config.yaml
model: "CTC audio transcriber"
dataset: "short read English sentences (LibriTTS-R)"
train_examples: 26041
gain_aug_db: 6
noise_aug: 0.01
n_mels: 80
hop_length: 160
input: "log_mel"
spec_augment: false
win_length: 400
tokenizer: "char"
vocab_size: 32
arch: "transformer"
norm: "layernorm"
norm_position: "pre"
activation: "gelu_tanh"
mlp_ratio: 6
head_dim: 16
fused_qkv: true
bias: "none"
qk_norm: false
parallel_block: false
inner_norm: false
moe: "expert_choice"
num_experts: 8
moe_every: 2
expert_mlp_ratio: 0.5
experts_per_token: 2
shared_expert: false
subsampling: 2
layers: 6
width: 192
positions: "rope"
residual_init: "none"
optimizer: "muon"
muon_scale: "match_rms_adamw"
lr: 0.0017
momentum: 0.95
nesterov: true
orthogonalizer: "newton_schulz_5"
adamw_lr_other_params: 0.0028
grad_clip: 1.0
steps: 13200
batch_size: 256
epochs: 129.8
lr_schedule: "cosine"
final_lr_fraction: 0.1
warmup_steps: 660
weight_decay: 0.1
adamw_weight_decay_other_params: 0.05
Rows from block 2, named by matrix and row number. Rows with one number belong to one attention dimension. Each number is 128 + 24 x the weight over its row's rms, rounded and kept within 0 to 255. All counts start at 0. After the name is the row's rms in percent of the matrix's.
# v: attention query, key and value (stacked) (model.blocks.2.attn.qkv.weight, 576x192, the v third), inputs 0-95
# proj: attention output (model.blocks.2.attn.proj.weight, 192x192, transposed), outputs 0-95
v.150 104 [134 113 126 141 128 147 124 107 120 128  99  79 139 154 111 114 137 116 166 108 135 137 126 129  88 108 117 128 123 139  99  89 141 110 105 150 194 117 145 116  97  84 131 118 106 132 158 140 151 140 149 121 119 118 137 152 164 150  97 131 149 128 120 106 201 134 160 126 106 136 155 145 133 174 133 133 108 121 172 114 192 141 120 110 122 108 106 146 115  77 142 167 124 124 113 112]
proj.150 098 [144 135 134  82 117  94 112 177 139 144 176 130 141 110  99 125  89 125 146 147 102 145 120 153 130 165 146 187  89 143 120 133 110 165 152 119 123 163 106 124 148 119 129 115 143 117 142  89 120 100 152 142 164 161  98 118 153 101 122 111 111 150 107 129 107 108  89 117 145 116 133 154 127  80 106 153 176 118  74 129  60  89 123 114 137 149 127  89 119  97  94 142 118 143 142 106]
v.151 097 [122 106 138 121 146 131  81 114 129 122 126 173 158 124 184 131 208 159 118  85 151 144 119 123 148 112  91 126 161 132 106 142 150  96 133 167 135 120 136 139 137 103 133  81 196 127 116 128 119 156 144 136 105 107  88 139  83 124 174  80 167  88 134 107 117 126 124 144 156 148 140 136 148 120 190 158 105 145 145 110 142 136 121  78 144 127 113 117 115  99 103 103 125 165 106 117]
proj.151 105 [159 122 121 103 101 134 160 129 123 126 126 117  75 125 130 169 101 111 149 132 125 147 157 145 105 159 121 115 121 120 120 146  90 116 146 132  83 146 156 137 131 111 165 170  88  81 151 161  96  75 120 146  92 104 121 150 138 110 102 177  95 119 108 133 122 108 152 129 131  97 109 156 107 125  76 137 130 156 138 149  95 151 192 176 179 108 159 133 139 115 144 148 177 122 129 125]
v.152 102 [147 181 118  84 125  81 147 123 108 128 138 182 108 112 111 139 133 131 176 174 142 101 141 111 114 130 146 118 140 123 125 152 154 157 136 136 135 140 115  56 130  99 137  75 140 109  93 140 113 166 137  95 110 167 120  94 175 105 117 124 132 140 114 123 153 162 133 151 103 145 145 125 132  78 121 140 135 153 160 122  80  97 112 165 125 140 123 124 148 181  91 157 166 137 137 114]
proj.152 108 [113 106 106 146 104 183 146 136 155  91 108  92 145 130 127 135 146 125 108 143 124 128 143 101 140 126 135 155 159 148 133 130  88 115 134  95  82 180  82 183 101 141 119 146 112 170 135 152 151 124  93 115 122 107 101 137  97 120 157  65 115 109 122 115 136 123  91 123 106 164 145 140 143 132 118 151 143 140  94 147  93 144 109  90 132 109  91 142 134 103 135 129 148 182 179 123]
v.153 105 [ 95 154 156 155 151 107  99 129 146  90 133  71 142 130 137 113 123 139 145 174 140 106 123 120 167 130 171 126 139 130 139 131 105  93 142 133 121 118 173 116  85 112 134 141 148 107 186  95 116 165 148 147 141 112 184 167 113  86 139 152 141 174  91  87 142  98 145 144 163 105 149 121 100 142 131 135 120 141 128 123 148 157  86 135 130 146 126 108 101 104 133  95 122 116 125 133]
proj.153 097 [129 131 123  80 110  90 135 116 124 116 115 149 146 153 116 167 111 129 105 152 141 113 153 182 126 120 162 129 103 131 139 113 114 136 126 129 151 126 162 117 142  97 166  89  98 129 122 157 131 129 171 116 101 125 130  94 140 154 138 145 117 162 141 123 153 170  99 165 113 148 132 119 119 131 150 127 148 108 125 120 175 129 163 131 108 144 101 114  98 111 155 182  93  97 147  82]
v.154 103 [147 131 112 150 117 108 128 153 145  93 125 152 120 155 159 145  54 186 139 171 150 126 134 101 111 150 127 138 137 143 152 118 122 130 175 105  89 167 133 153 143 153  85 118 143 154 154 145 129 151 151  89 131 114 112 134 124 120 123 112 136 154 111 133 161 121 118 130 130 151 175 144 103 115 137 141 158 105 162 132 125 124 129 133 105 157 129 101 140 146 111 141 156 117 117 107]
proj.154 109 [ 99 135 142 105 143 137 162 113  92 137  97 115 134 144  97 178 161  99 156  84 129 120 141 173 162 107 144 117  83 103 138  84 165 168 160 140 117 123 100 166 102 120 114 124  97 134 137 143 102 133 102 189 115 126 131  99 124 160 142  86 182  89 181 127  97 136 160 151 135 104  92 141 126 120 114 121 128 133 107 111  86 135  93 142 139 134 106 141 196 134  82  98  89  83 150 140]
v.155 101 [142 145 122 160 129 111 123 111 121 119 125 172 137 180 118 134 123 117 134 156 100 104 131 129 160 167 131  68 136 117 126  93 136 148 118  87 126 128 110 140 107 105 141 103 105 120 137 158 157 105 113 114 157 132 136 135  83 126  96 123 156 181 147 108 158 120 113 126 156 127  98 123 156 109 130 103 106 137 123 153 142 101  93 128  84 204 122 139 145 145 155 141 135 151  96 133]
proj.155 101 [109 120 134 134 136  98 126 117  95 148 152 140 131  71 127 112 131 101 133 122 163 162 106 129  99  80  77 168 114 172 135 167 156 140 113 132 133 139 119 153 143 175 112 140 110 117 129 138  94 139 128 126 156 128  96 107  85 144 103 145 110 103 132 160 134 137 136 142 117 150 151  83 153 205 119  83 117 132 144  73 135 122 105 130 138  97 128 127 115 133 117 119 126 121 185 127]
v.156 093 [110 172 168 134 144 151  97 168 135  78 125 122 128 142 131 142 123 120 116 131 121 108 108 126 106 154 145 116 135 152 136  59 165 172 115 121 145 113  98 108 146 122 143  88 139 128  97 108 158 126 102 120 115 173 123 153 142 122 129 118 133 116 143 143 151 154 144 118 150 160 140  83 120 119 178 133 121 157 147 136  95 137 104 109 126  86 152 126 135 129 154 135 132  98 134 185]
proj.156 098 [106  92 124 132 122 142 107 137  85 141  97 111  78 124 103 147 105 135 122 132 113 162 153  65 170 143 132 113 161 147 122 144 117 140 116 154  93 119 145 124  74  59 135 159 104 131 124 105 163 118 101 109 114 128  96 116 136 110 120 157 151 154 133 150 144 135 100 125 148 139  73 186 177 164 108 139 146  79 117  72 134 116  96 131 139 138 114 157 127 153 130  97 134 130 125 109]
v.157 099 [126 166  93 125 124 118 140 114 148 131 144 127 152 158 135 153 132 135 125 127 128  76 130 107  89 152 121 135 136 105 156 143 162  84 138 129 117 143 136 171 109 155 149 127 146 107 126 155 164 131 105 110  62 150 142 119 139  99  94 142 121  99 121 160  97 142  91 145 162 157 109 136 129 109 107 154 187 130 138 139  97 131 110 108 189 125 109  98 135 110 124 112 138 128 133 186]
proj.157 102 [174 126 160 116 120 106 107 150 147  88 144 138 146 133 111  95 118 168 146 102 142 112 171  97 176  89 130 103 135 157  99 165 117 152 111 132 125 131 132  95 116  98 133 151  90 106 107 153 115 112 174 124 116 105 189 147 139 101 150 129  79 128 215 124  91  92 130 132 102 105  86  94 112 133 124 144 115 108 130 126 135 162 120 163  98 143 161 167 149 142  96 144 157 138 141 107]
v.158 092 [173 143  98 111 103 137 144 138 117 125 119  90 121 146 112 121 151 122  88 118 108 105 147 146 125  81 115  96 161 158 114 133 112 104 117 107 108 149 137 149 139 124 112 117 133 131 128 168 132 144 102 146 113 121 110 116 171 152 104 135 107 104 146 182 112 179 153 127 146 125 136 122  91 112 157 136 175 151 129 122 111 162 104 108 164 150 136 114 121 129 104  66 134 153 101 127]
proj.158 100 [117 144 168 134 174  90 137 145 139 152 100 148  95 156 133 132 102 128 139 163 145 147 128 110 111  88 185 126  74 101 124 112 135 128 162 148 147 106 124 126 128 148 124 105 113 105  98 144 126 147 175 106 114 142 130 129 135  84 114  96 113 130 137 120 144 110 122 152 148  84 155 113  86 173 115 110 111 142 118 115 108 130 171 139 157 108 160 112 106 131 186 104 141 138 163 150]
v.159 096 [127  68 147  95 120 147 116 144 112 134 105  94 109 119 128 186 149 130 114  95 105 178 171  88  89 127  88 145 104 143 145 127 142 153 136 142 148 104  97 107 149 109 135 149 141 147 165 183 115 117 125 146 151 115 122 139 164 128 147 154 169 134 152 106 125  99 127  98 109 116 116 143 106 104 148 165 114 130 134 160 172 169 128 140 116 161 115 110 111  91 119 126 112 121 108 137]
proj.159 101 [114 124  97 143 104 133 138 112 107 141 117 151 140  94 140 157 116 102 107 100 118  99  96 103 108 103 129 111  96  76 138 128 122  89 123 108 152 111 126 158 130 157 122 125  82 143 112  95 132 111 111 129 110 120 138 124 137 136 144 116 129 175 133 194 111 112 121 122 116 148  57 109 126 127 164 143 129  73 158 145 130  70 130 127 105 124 135 161 136 175 128 136 131 133 137  94]
v.160 095 [130 128 159 135 123 124 133  85 117 125 156 103 166 154 151  99 123 137 140 138 126 104  99 157 140 100 128  91  92 129 103 128 144  78 139 124  97 160 179 108 132 117 131 146 103 147 101 110  85 112 121 137 117 137 102 105 109 128 143 117 135 116 106 153 112 140 106 101 152 147 156 103 126  75 128 160 136 169 118 143 169 121 138 142 138 132 101 105 119 149 139 121 133 128 168 148]
proj.160 099 [138 119 149 122 101 126 102 170  98 103 113 136 117  78 135 143 157 131  83 138  81 129 138  97 100 187 189 147 144 117 144 142 152 122 100 120 143 129 116 157 148 123 158 108 142 136 169 105 147 150 130 142 149 123 128 113 156 124 117 103 157 103 125 157 129 165 178 169 100 141 133  92 128 122 105 118 166 108 124 117 101 154 131 117  99  81 101 124 146 121  97 123  92 114 116 103]
v.161 093 [ 85 135 147 116 127 118 129 167 128 121 172 146 151 160 117 119 145 136 107  92 138 132 109 130 125 176  86 149 166 135 147 147 145 157 130 169 134 123 142  83 104 120  89 135 140  98  83 107 136 150  61 118 132 128 166 121 136  91 112 164 133 136  85 111 121 164 105 146 134 123 138 122 100 147 125 144 141 153 179 110 130 109 144 125 110  92 151 137 137 152 165 135 132  97 131 147]
proj.161 101 [141 147 126 104 127 137  83 105 144 120 168 118 124 107 148  75 122  83 135 124  85 127  79 113 164  89 151  87 162 167 156  76 139 116  93 128 166 137 108 205 135 139 141 118 143 160 135 143 125 158 123 117 117 113  94 141  92  79 111 133  97 115 145 153 162 117 101 157 111 147 105 160 142  86 113 131  86 124 135 133 144 106 125 143 135 148 120 139 109 108 146  99 137 127 130 100]
v.162 096 [112 124 126 141 151 163 123 127 121 118 101  91 100 112 154 117  84 149 107 103 115 123 141 178 151 118 143 120 125 102 121 159 156 146 132 114 136 100  98  95 131 113  95 173  72 124 124 151 116 154 110 129 133 136 147 118 116 169 111 152 115 179 134 150 120 175 153 112 164  94 170 180  96 124  93 161 130 126 157  97 125 140 123 141 129  96 111 124 128 139 133 155 185  86 139 113]
proj.162 102 [156 119 109 119  58 130 126 152 117 135 113 148 112 146 184 164 142 116 142 132 140 152 106 125 164 147 103 113 144 139 110 131 101 104 130 130  90 160 168 129 145  96 174  94 159 134 141 107 109 108 138 125 127 119  93 157 178 124  85 116 116 107 147  71 128 103 137  87 113 128 104 103 118 101 126 136 133  90 113 164  93 131 109 193 115 133 106 119 156 129 105 134  95 116 137 153]
v.163 095 [145 104 107 117 160 135 167 147 108  83 174 137 134 113 122 118 116  75 135 141 158  73 113 143 138 108 172 155 121 122  93 168 160 108 138 181 121 122  81 137 118  78 105 155 134 115 165 126 129 143 147 125 119  60 132  76 123 169 115 129 141 138 110 141 101 113 164 126 132 133 143 123 120 149 171 102 129 139 124 167 126 149 131 110  99 128  80 136  99 123 138 117 131 100 104 149]
proj.163 094 [168 156 122 101 133 116 138 125 141 142 118  71 115 175 134 137 131 148 140 107 131 171 111 125  92 140 117 129 125 112 159 128  92 164 135 132 150 126  97 152 158 117 120 121 147 140 126 141  72 104 126 151 129 183 134 187 159 143 144 100 162 144  80 110 138 125  99 118 176 121 109 170 116  87  89 124 117 152 105  89 146 125  85 133 165 138 114 141 118  95 103 161  91 130 142 134]
v.164 091 [ 82 122 161 136 113 152 147 129 125 154 158 150 164  92 169  89  75 143 109 128 157 118 103 108 134 107 113 122 136  97 157 130 142 134 126 111 112 119  89 144 120 119 123 128 163 136 150 164 147 121 121 115 106 128 139 134 117 109 114 116  95 105 134 126 134 124  69 127 131 115 128 118  94 134 137 170  94  88 169 113 141  96 122 127 105 130 146 121 151 119 132 115  98 155 157  78]
proj.164 098 [164 148 133 127 106 125 119 148  54 133 130 109 132 103 120 127 151 105 168 101 148 111 147 114 135  98 173 128 103 126  72 124 130 164 126 158 159 138 119  82 206  91 111 122 123 150  85 115  57 141 136 145 178 130 168 133  99 104 112 123 143 169 113 117 111 155 150 150 139 142 103 138 148 143 130 123 173 143 160 144 128 144 150 118 166 112 132 151 130 157 174 161 129 108 131 151]
v.165 097 [111 131 136  91 141 126 119 115 141 129 112 156 140 158 121 138 135 161 176 120 179 149 126 134  70 143 147 125  79  93 162 148 110  90 119 121 158 115 143 164 131 154 131 128 108 145 103 131 104 105 116 123 139 154 103 125 132 167 148 125 142 146 130 118 136 171 137 107 106  88 110 114 122 127 148 112 108 137 135 120 137 118 137 136 100 160 106 102  97 139  96  81 101 105 157 112]
proj.165 091 [139 101 148 134 142 119 126 118 127 140 149 157 120  91 108 132 157 112  92 130 130  97 139 159 160 171 138 103 136 108 101 117 135 103 102 111 125 133 153 129 126 100 152 111 148 103 172 140  83 160 106  75 151  81 101 172 118  99 141  98 142 130 114 157 117 116 133 126 172 132 171 154 127 136 100 173 158 149  80 138 131 162 138 112 122 115 161 116 129 115 129 170 102 170 119 132]