From a checkpoint of a small CTC audio transcriber: batches of 256.
Rows from block 2, named by matrix and row number. Rows with one number belong to one neuron. Each number is 500 + 25 x the weight over the matrix's rms, rounded and kept within 0 to 999. All counts start at 0. Numbers have three digits each.
# fc1: MLP up (model.blocks.2.mlp.fc1.weight, 1152x192), inputs 0-191
# fc2: MLP down (model.blocks.2.mlp.fc2.weight, 192x1152, transposed), outputs 0-191
fc1.139:461500552498519554458527515497472484503486511477502490519500450482547493508475488504533534540485497489508489505470499482470497528519492497522513480469496524481436472539493495509534484492457514435509511534518515499548482505519533491529487537495489523500519505423507502518539498523518476561506511499554507502475505523509523488493483523512503498464498507494508478508527514498492492454525446471512527543489504518564457523522460518478515474462495518532481511496527475489477476542523492512493520478530480531493508504567492530489515456516492488444481479539489481513493492479464462505
fc1.140:488495518509539486499511524491512502497533456507527462510461529525500495476497487514530470523503491464502530516576503552513509508500519479499485524519437473512489532510519515495494500486470509471503500469512502535505457501526506499501508468483540474502479490497537525511469529470511495498459552515502500453486464491451531425552461505524517530489518519482510497487488493494525489514524505439437520469493499501507460460540534536481559458487503499509527462508523502517520490477501484482520475516470488555488521504512503485541463514502503485543508488481478530550504477476508526498
fc1.141:528517474480506465489470465531496514512510578506502504527528477475493469544507478497500554462460488490506487512551541481478519495485488544476489533502541508518480513478475540486524514505526490516506527470508520472494511523528493506477415483486477496499515503515531526520499482535499473507467506513502483534552493519499502523520480515547493511497487497537471490531466490508499514528485459521563481518492496518512440476461506530493503504479498495531484487447521478475464512480497524507486468493534527507515514474480512489525552482513487483550490460455506506527460496468515447520
fc1.142:475515540515513496535493490470435523473517504517465517508501482490513504482527481453482461477519500451541464494528538487511485471497466501502512509480496556558519487486509476495471518496498549501457533500510505508543515516474535519503446468519491490457495503483563497471504492484519532505449521509509467491485472502532464468494511587536508468465510534505522500505492484460485489530517494528472517486526501534502481456493452583501498482517527520511525501506486505539516503487487456466490518468482507500535482508510498514509519483521515531491495493507482510569492509486486469502
fc1.143:542466510487471497493508502492517482487517542498522495480531491461480521485485515489489503500504514526546476473449530492518494494512515470554506523502484526554498532454515523492489486497486515481478463499467541534511476508516483492487532486517499514531495516516559526434533485472530477458521529505509469557470503519510464495495516457496522513502481504445483506490512475500456520462477472493538467501487504521510502513486528507417462507522515475499473514498514439515500527537500481501490503467487493478492496509468499503517511507505512518490504512497491480523462512465510514474
fc1.144:497498531466497473512486448504505505509481462500480472522488507514465479508480543516528482487496472533509488475515538489490504492523492531512515495512492518517515485506514493475510541507519497535491525477497477524487480466490536521474505477506458472506533473515484492502537495459479448440538498489495505563486477456496498536498490505494522513512474490489494510481480495468496537485469485506514510570495483485480484521499524498536489530485542506467500482465491514496545517483481502485515524498505475487525495481497480501498506525505523481511465476515485504515514475519524524523
fc1.145:494509492509497551466496502533460493561479512510502475539506491491518516488550485529519519513492511490445506510472514482477512503450513450515501539484483491469525490505545474526529476547515496500503472478523518505489518494519493466471485551501458522549512476456511512485493526527528429501492486492521550539491508518459492479504483503501492495532487507504475502469517515565457481504480496529440501476489474470484529519481496496519537502463481471465523484456439532535478478498512540491508538524499508511480522497484522537506521478488489475543502495491514531487472523468507493527
fc1.146:512503515487480516454484467481500492485476513502546462530493501534539473495480516484520503462506478503500541498526496473468536492489510535510498476545486534496483519499474521522477522463526458463475439461469451502509473492481507512526475507519491502515452498529501543498457516510525544474489506499498491437489513505545550531497490522533459485521463485475499518551516474523523520486499501471464520536516509495490460523516485527533441477534464499473544506481502493517530464494465488538542503495501498503527526478511529453455474510530531537506494505500515544492531509488453545493
fc1.147:478485536492500551464460444485462540497507566499474539502533543486503473494545489487458497482520488520534496540497490538490466479484467487505514476514538463487510505469521510500463501500469470490482497490493501432517488525559518488505515518456528485543494544500501486478533492504492495522502512479504483486497495538483537488536508484500524506543522471495489475507484460488547519456545517511471530492468506486480467477535508567483528515498463506496512472487539501528518534512524506498500446520515518528527529525478478515499464434500552561464505519511513455485495492514444478490
fc1.148:522491482481526514487475516470500492468521563505511517491474527489476465558492497486491550519514488467499507502509557453515514459504529536500488544473511496481468486492469477486500488488457465487481475516538487466501475504495467494522540477508515506490514524523522503498492517481505486527485491480512459436479501546512477433513500521521483479483512532497539513526488497479527485481497505503535484516564503464488496517485497522519503464494503536518518459519496514549457509526552479522504533496531472505526545528516478517537484521518477486528515495493508498489532487483475513502
fc1.149:498490505479521493500500471495507503492510489461476488529469512508497489513483485529504470483554484488485454532522483472497466522505508541501509488530506476481476478520524437506488534500500504498546505489481492517450442483491521500474501492511473509501488492531505516480491477422498504447467520533543496477481501523484511518498494496542511516501502492501493521516511514520492507515484465486454552508473503508506545547503489522510500487515527556512497501446467495502540527498521454533510506465510461504493494519530494518508496522525496514550490504498493475520498455517516538537
fc1.150:491488512492470505515487506495457490497516490507498516484517496465488494499497469468540447513498495474518517502506494517478473530516501496479553478475493455526539492489490477506489492493497446535495489499508507536527500541517502496500516575504490484510532490532485467467449544507488517505543487538492516493511544557563499514531528484509467499498528513490491508504445533461494496451514538524518481481481570503484437516494481497508493501493467487487494477529521469538483463513480460526529505467501485478512483492521521501493533501523503474503471460489492474509482500461554475505
fc1.151:506502506488449466486559485493533525519490478514508504501493517494480536462492546516476521505477461524518480458491502532524522531503503494512475550516462463501472542541490491501490449507517517441510498492529535526513467541469517447512483489478491539516536511500481509515499532523503488506521508501516524471482498466539477503504533460509551431465500550535473521500518507534470506476474496482497519484529496473514490477503536524500498485466514545523560481541478521470534501501512527556536481460531511497481494538490484531489543469474469514517541513481470476500510543497496452484
fc1.152:494501511471506491501486500515500518561489540530534484510452500514486505477543470505516495503506465526499499494467498495499536513499481480525519496490479513487502487488527522484502488485498461523516491518516553467509495508465495516501468512506530545484477537493528531507467521482514490553503486527536464500519530512543459517488493539503488481509527503483477486513475520491512451487509486491467496491512503508481493469475536489499492500493468524492559484512475509460499509490519488478466518473481518473524487482496494499485475552464492497473530506537498479486521497505497536488
fc1.153:452497515521503514552509501479507497458529512516488556503515539511513515499463510492495520464489492493518467494486494509500512523479509501505522536495484489484488507517484524510511517483501516520500522514483496557489536500501525510509476457534498495524486464467489517538511481508523517481501461546490501519527513499496522464525527473462503556552526521502490499486484461471504523486503511496461441521548467501506427470472471511511482474503496510505521461524482511526516484479520466488465485509503543468506472491494511480496496487484487504423487542486550507488532528482534505511
fc1.154:487460483498511527500493516532471571525529439524584481550514548505489555489508505561555478545488492478501485480494517474498481484526481525507510490507515461543501483508516514474491508538478474463487491524490502461508554474487520518493522533490513488483502489474490485479480513490492505515473519500500462500537453500511499491494500512531518502465502488533472493535513480474515523515523471472521519448491500477505531471488504515451482553491501505513502488445485531469424521508493510463520506464495483512508518487498537505518482462497489481495512488520488501518548555459509520496
fc1.155:460509502432465516528506512503457494523530513489503536501504527496539504479471487528499453536487489480465491493527481530500499497496526458490522528499484523526500511511540499466533528505492535454495488497498486473487474506483511469514521495491504481482513504485531506493476497537485507516486511507452526511501520532485465499522471498502515524508469487519511554472459508498480522544484472462494521473502465478495455495545513483471522526497519521512495527517493514512506511509497529525508507499483489529497477527537498493558523491493503497499524491503495535498470468466480492472
fc2.139:506479470513484515463528470512543473527518493531565459502477490478478538470502525505496488459515491570488510513494500455532503469482509504526520524516536505519560550516502533503475508450475500550484466480468480499455540505500481522502486483510537489514485528545475498519435481475468497465507555505466521486506494504483513547514483448505507507512534526479503511480491532511482511520500498537497452478513518473474503477471492484519418534559500495505517507517525493528496527468496543482530540502496513471487507502455478501523471492477507492564472468476498514478476485482541489470
fc2.140:530470461492468511479503473474471495545462539539457545499515488485479475464526522496484485474456480538492475533445507472488456527512513508483539471463531497487471516495482499489500495507489484473492504516499460520527520539445522494477512523507483532545509543554460482466464485506505541516516482508510477487490509479537498545454526483511473483518537469509511484511485496517462470484500498522528510512489517475475527548520522473491460552499502500487481504492460525484510466495512499555493522490549512506504519502488475534530548494490479504504511479507495475509500500538491501485
fc2.141:487462512449502512500547512473511540523524457499479524515492482511525546515507540489513508526502510502517510489500451520465530533527483508502506493503517477500502478502509460495477503484467506499531479491522453504463521504483509472528562460525467521526487486516491520472478501490483509502490492489491493493497498474526489526473495499522504503480499543457486523494497484535504474506567516518435560477518550519425534483511463468515455517550512461494531540521493477519509490513513469494485453491476481535467458523451513499540503497471462508502515536528501492521506517505512512453
fc2.142:509481499511535514430492513485486533489554471501480485490501499504523515562470512523492502470501551544489465527452484474474490464536501501497474499511519516475515482571476520502503491491482528526505551471514490512516473550501482485466495492520468510526508472513494510496459454548551480504484500534492521517541457488488560562529522464493476541522548482496508464518530501463522478448499484515494501523524476489516533450489468488519518510503465466523473476493481492473503528544461548523514494514529552472469465444448504451509498497507462480482516530508480522469497508530495506478
fc2.143:478526463522543542551509507469484485481466500483489468556512521503544524493515467455522450490502511484479461516520493476488464478492492483499470489481531487468530450503479537488485452530530512523537493519496474486516525487505510526477500551530484505479543524457476454534503529481470506529476502527497518486524485506479553484506485487460476457506470497506528504504493515530489507509528529513492485494504479495528480521525510508489499503449465528509557492466461531510439491524516517487509507543510529479513546522523491549432489487469479503483460544504462521503525497522523475543
fc2.144:515485497499512496561480468533491505487494517498510510468529526482497472512472493491481514502486519502527502469482469515496463480473527481493491490479487477517506502479494503534538502478449508449529510526503537480508499560526441480536495539529556509483487534493524509496500524544503537485486506482523532465520508535475523489513477464500491535530486510484529516513506510503502468497513551475492501481528477511501504485469547517466515496498459519517471478521481492474510520508480499492496449491483529483507507511514493520531486478458453486523523480501527484488480521505483445505
fc2.145:505525489496470510522529502512532496529551500491533508477560489517503495498466540520474529480497497505544502502506504495493539526487502531490498498511511511487522485506471512485488452488467480450459495517489499483517486506512488502481510486496486468511534486523500489509489476496501564462480491479489470508518513483504493476533490486555464468499475493515545495512491449501504539477494468503500435476507535496494508536518477493509465524526526481505508474546537472526470480478471495448508509465493483513495535503522510503498497536510494490447500501493545492452526521483484521534
fc2.146:505535500504554497507551544540553502536546467489456508470490522477509522500496478531510504513496504518516499458458533512524470538500551485517466481499464506476481515532483483495519504525524480530554533524486506489532472507539473495444517456485550462509473518485501494498540505494498499534508492519494502549479514507498489449540529468473493517512496503484496488476441525492486503540455481510531474477510491471491509481480510529511490500509511482505494516489482524486466498504509512501463518520513469517522449504546471472495490497460431464549505485511487460503509473489540460501
fc2.147:504513463517486469506472554523544447482474478500470469532466464543478457507473522498505476525518512526470493471477540492481489474486541515492511496452511532523494471499492498481520509513477550503496499492547514524490486499493543525513506541485515514453548469496510518468503526460462513498477503487544472520499525500510487490488455494491456487519500515513523535552558461526483485539523513480502475496492500530502486467507487499469563510508522468533542498516495507491503463484530490533467550510470494455496482507528521484469492490507519456503492423522530492454529509530539502508
fc2.148:501499494492483512500485440486492518486487459512483510518543478483520490519487475498493507431486532514520492509493534539491493524514512501450472514494514555506484522486462531550500506487505521481475479493510509518508496469518520484459459497537494531516473491513448546508491521498497509497471506540510518520527508466497519530489491513485485527544508448483507533501500503493489482509516451467501516517475493486484472497488539502508502486519468477491518515523521471497550485500463531472486497473475545516489494522484532527488540488466520511457491520502501517530475495550497456496
fc2.149:448478492524478484523487518539529527496490523518482509514513476523513487502447498501484521521498550497526533508482504500502516480478500447489486514466478508497496508473470514503525476493462484528477477502491527472512541479534508515488517501461491503520484505502495478503531527546509501519573517465506506481513504519493495488537505486478455500521502507522508464489503472557530470435492508507514441512494482497494447466494515521471530531514485500445465499528536479506471452491491509494518470506493531504509510514503470486538526466502481510498490507496502544535535518536512486467
fc2.150:503512509533524475471516481477499460492495496496495465531487473535491494486482539516451528512471458539511454505470508534520510500507455488520473499500532524479463510506508543495482514488507510492486537510503515484495534496537499515471489451443491531511492517513531507539508462479499493512490495483500493498515500464445523500456493509493521499502478476523503504490538472506531538506472457476486540535493498476519558548500557478481487491498526487512540492481486505500460522466511526498482500486505542484477521524507468488502482492472500553510500520500497521505568495536466500481
fc2.151:494520512507540505474500511494491509488489532487516498506479479501498506465514465475504483519553545471510513471477501495507513478503517513505495515492559497491523487442500509500530554481458502542444516495494492492476521512481531557517456546512512484505476509511476479496540494499475501520511489478496459509493487516467460536496479515518476531492481489491547476516522472512493482504527485483498469532481478505512495522492471475509513520551488458484497516446494528519492465471553517475449530545477503527501514458489555482523459525522504481466506485550536527495496465478486518528
fc2.152:524476530520522534504505551514504499454494491473501493444485485524469460486508518482504483490499521500486495453515469548539473528531516512480455519454516518493524503525506504503524512541504513508499498509506462523459524498533520506469523512491473495497542457509498470486532455502498479465521506479493504507522485496455494502497506487498481538478475492496522507507495493500501560531455493506498499524468531502508479521518466477535521478499536492477516518475501463534486513514520500553521444520531497511477529506502494519500507447536484464512466491489449539528492522494485497477
fc2.153:499499480462509478497479510526484509503450495490487453488484482474446530516540484497510508528498507489496500491480533491495503474541493485518509493497519531514523486545526500498448496495467550459499521495475509474531502471521467499515506493480483488502521500511521492510482501539471482547544549437524534497455480467518504547468500483522507453497488499468504481524507546524500513528485468480517498487480514494486537509519530441550489512532515512496515546513472485492517515549468491545497473485463507546509527493535487522535509531462512481512513471499480438480457534485453468529
fc2.154:442486521534468520495484520450530525447484491463468500500507464487526478546511528445497516489529468511532499521498472552494509488505505464458524478500515503482474512474465473505491511444434507529525553497488490548479442523516511490546526499500493528475533530529508482482506483490474513516527485502485507498508499523489491515530510482482500501533477482472523462490518533531497488499486496525477469516494522517503506534523505529497498483507516481498463521523495530518539496488499499529460476540458513513534490514526480492477489539513536505499503507464518491459475468483512504463
fc2.155:527503507529495505519445475531495501499514513491494504483523483480502483494512487486447551533509467496465494482494496485456512509517472496490472471496497489495499482508477479521512492519484516491502485512511518486477519491531507516485477547508525514526515508520474527499523448481505505540505520503510487499527472519520517506463499497485487518523511495512458493499506480523497483448508533511522524466473480506495506489551512558529502460515489520498530523513472524495510431477460472504524493503522519481504526485494493511518514495553501528487493488458507474503506500506537465517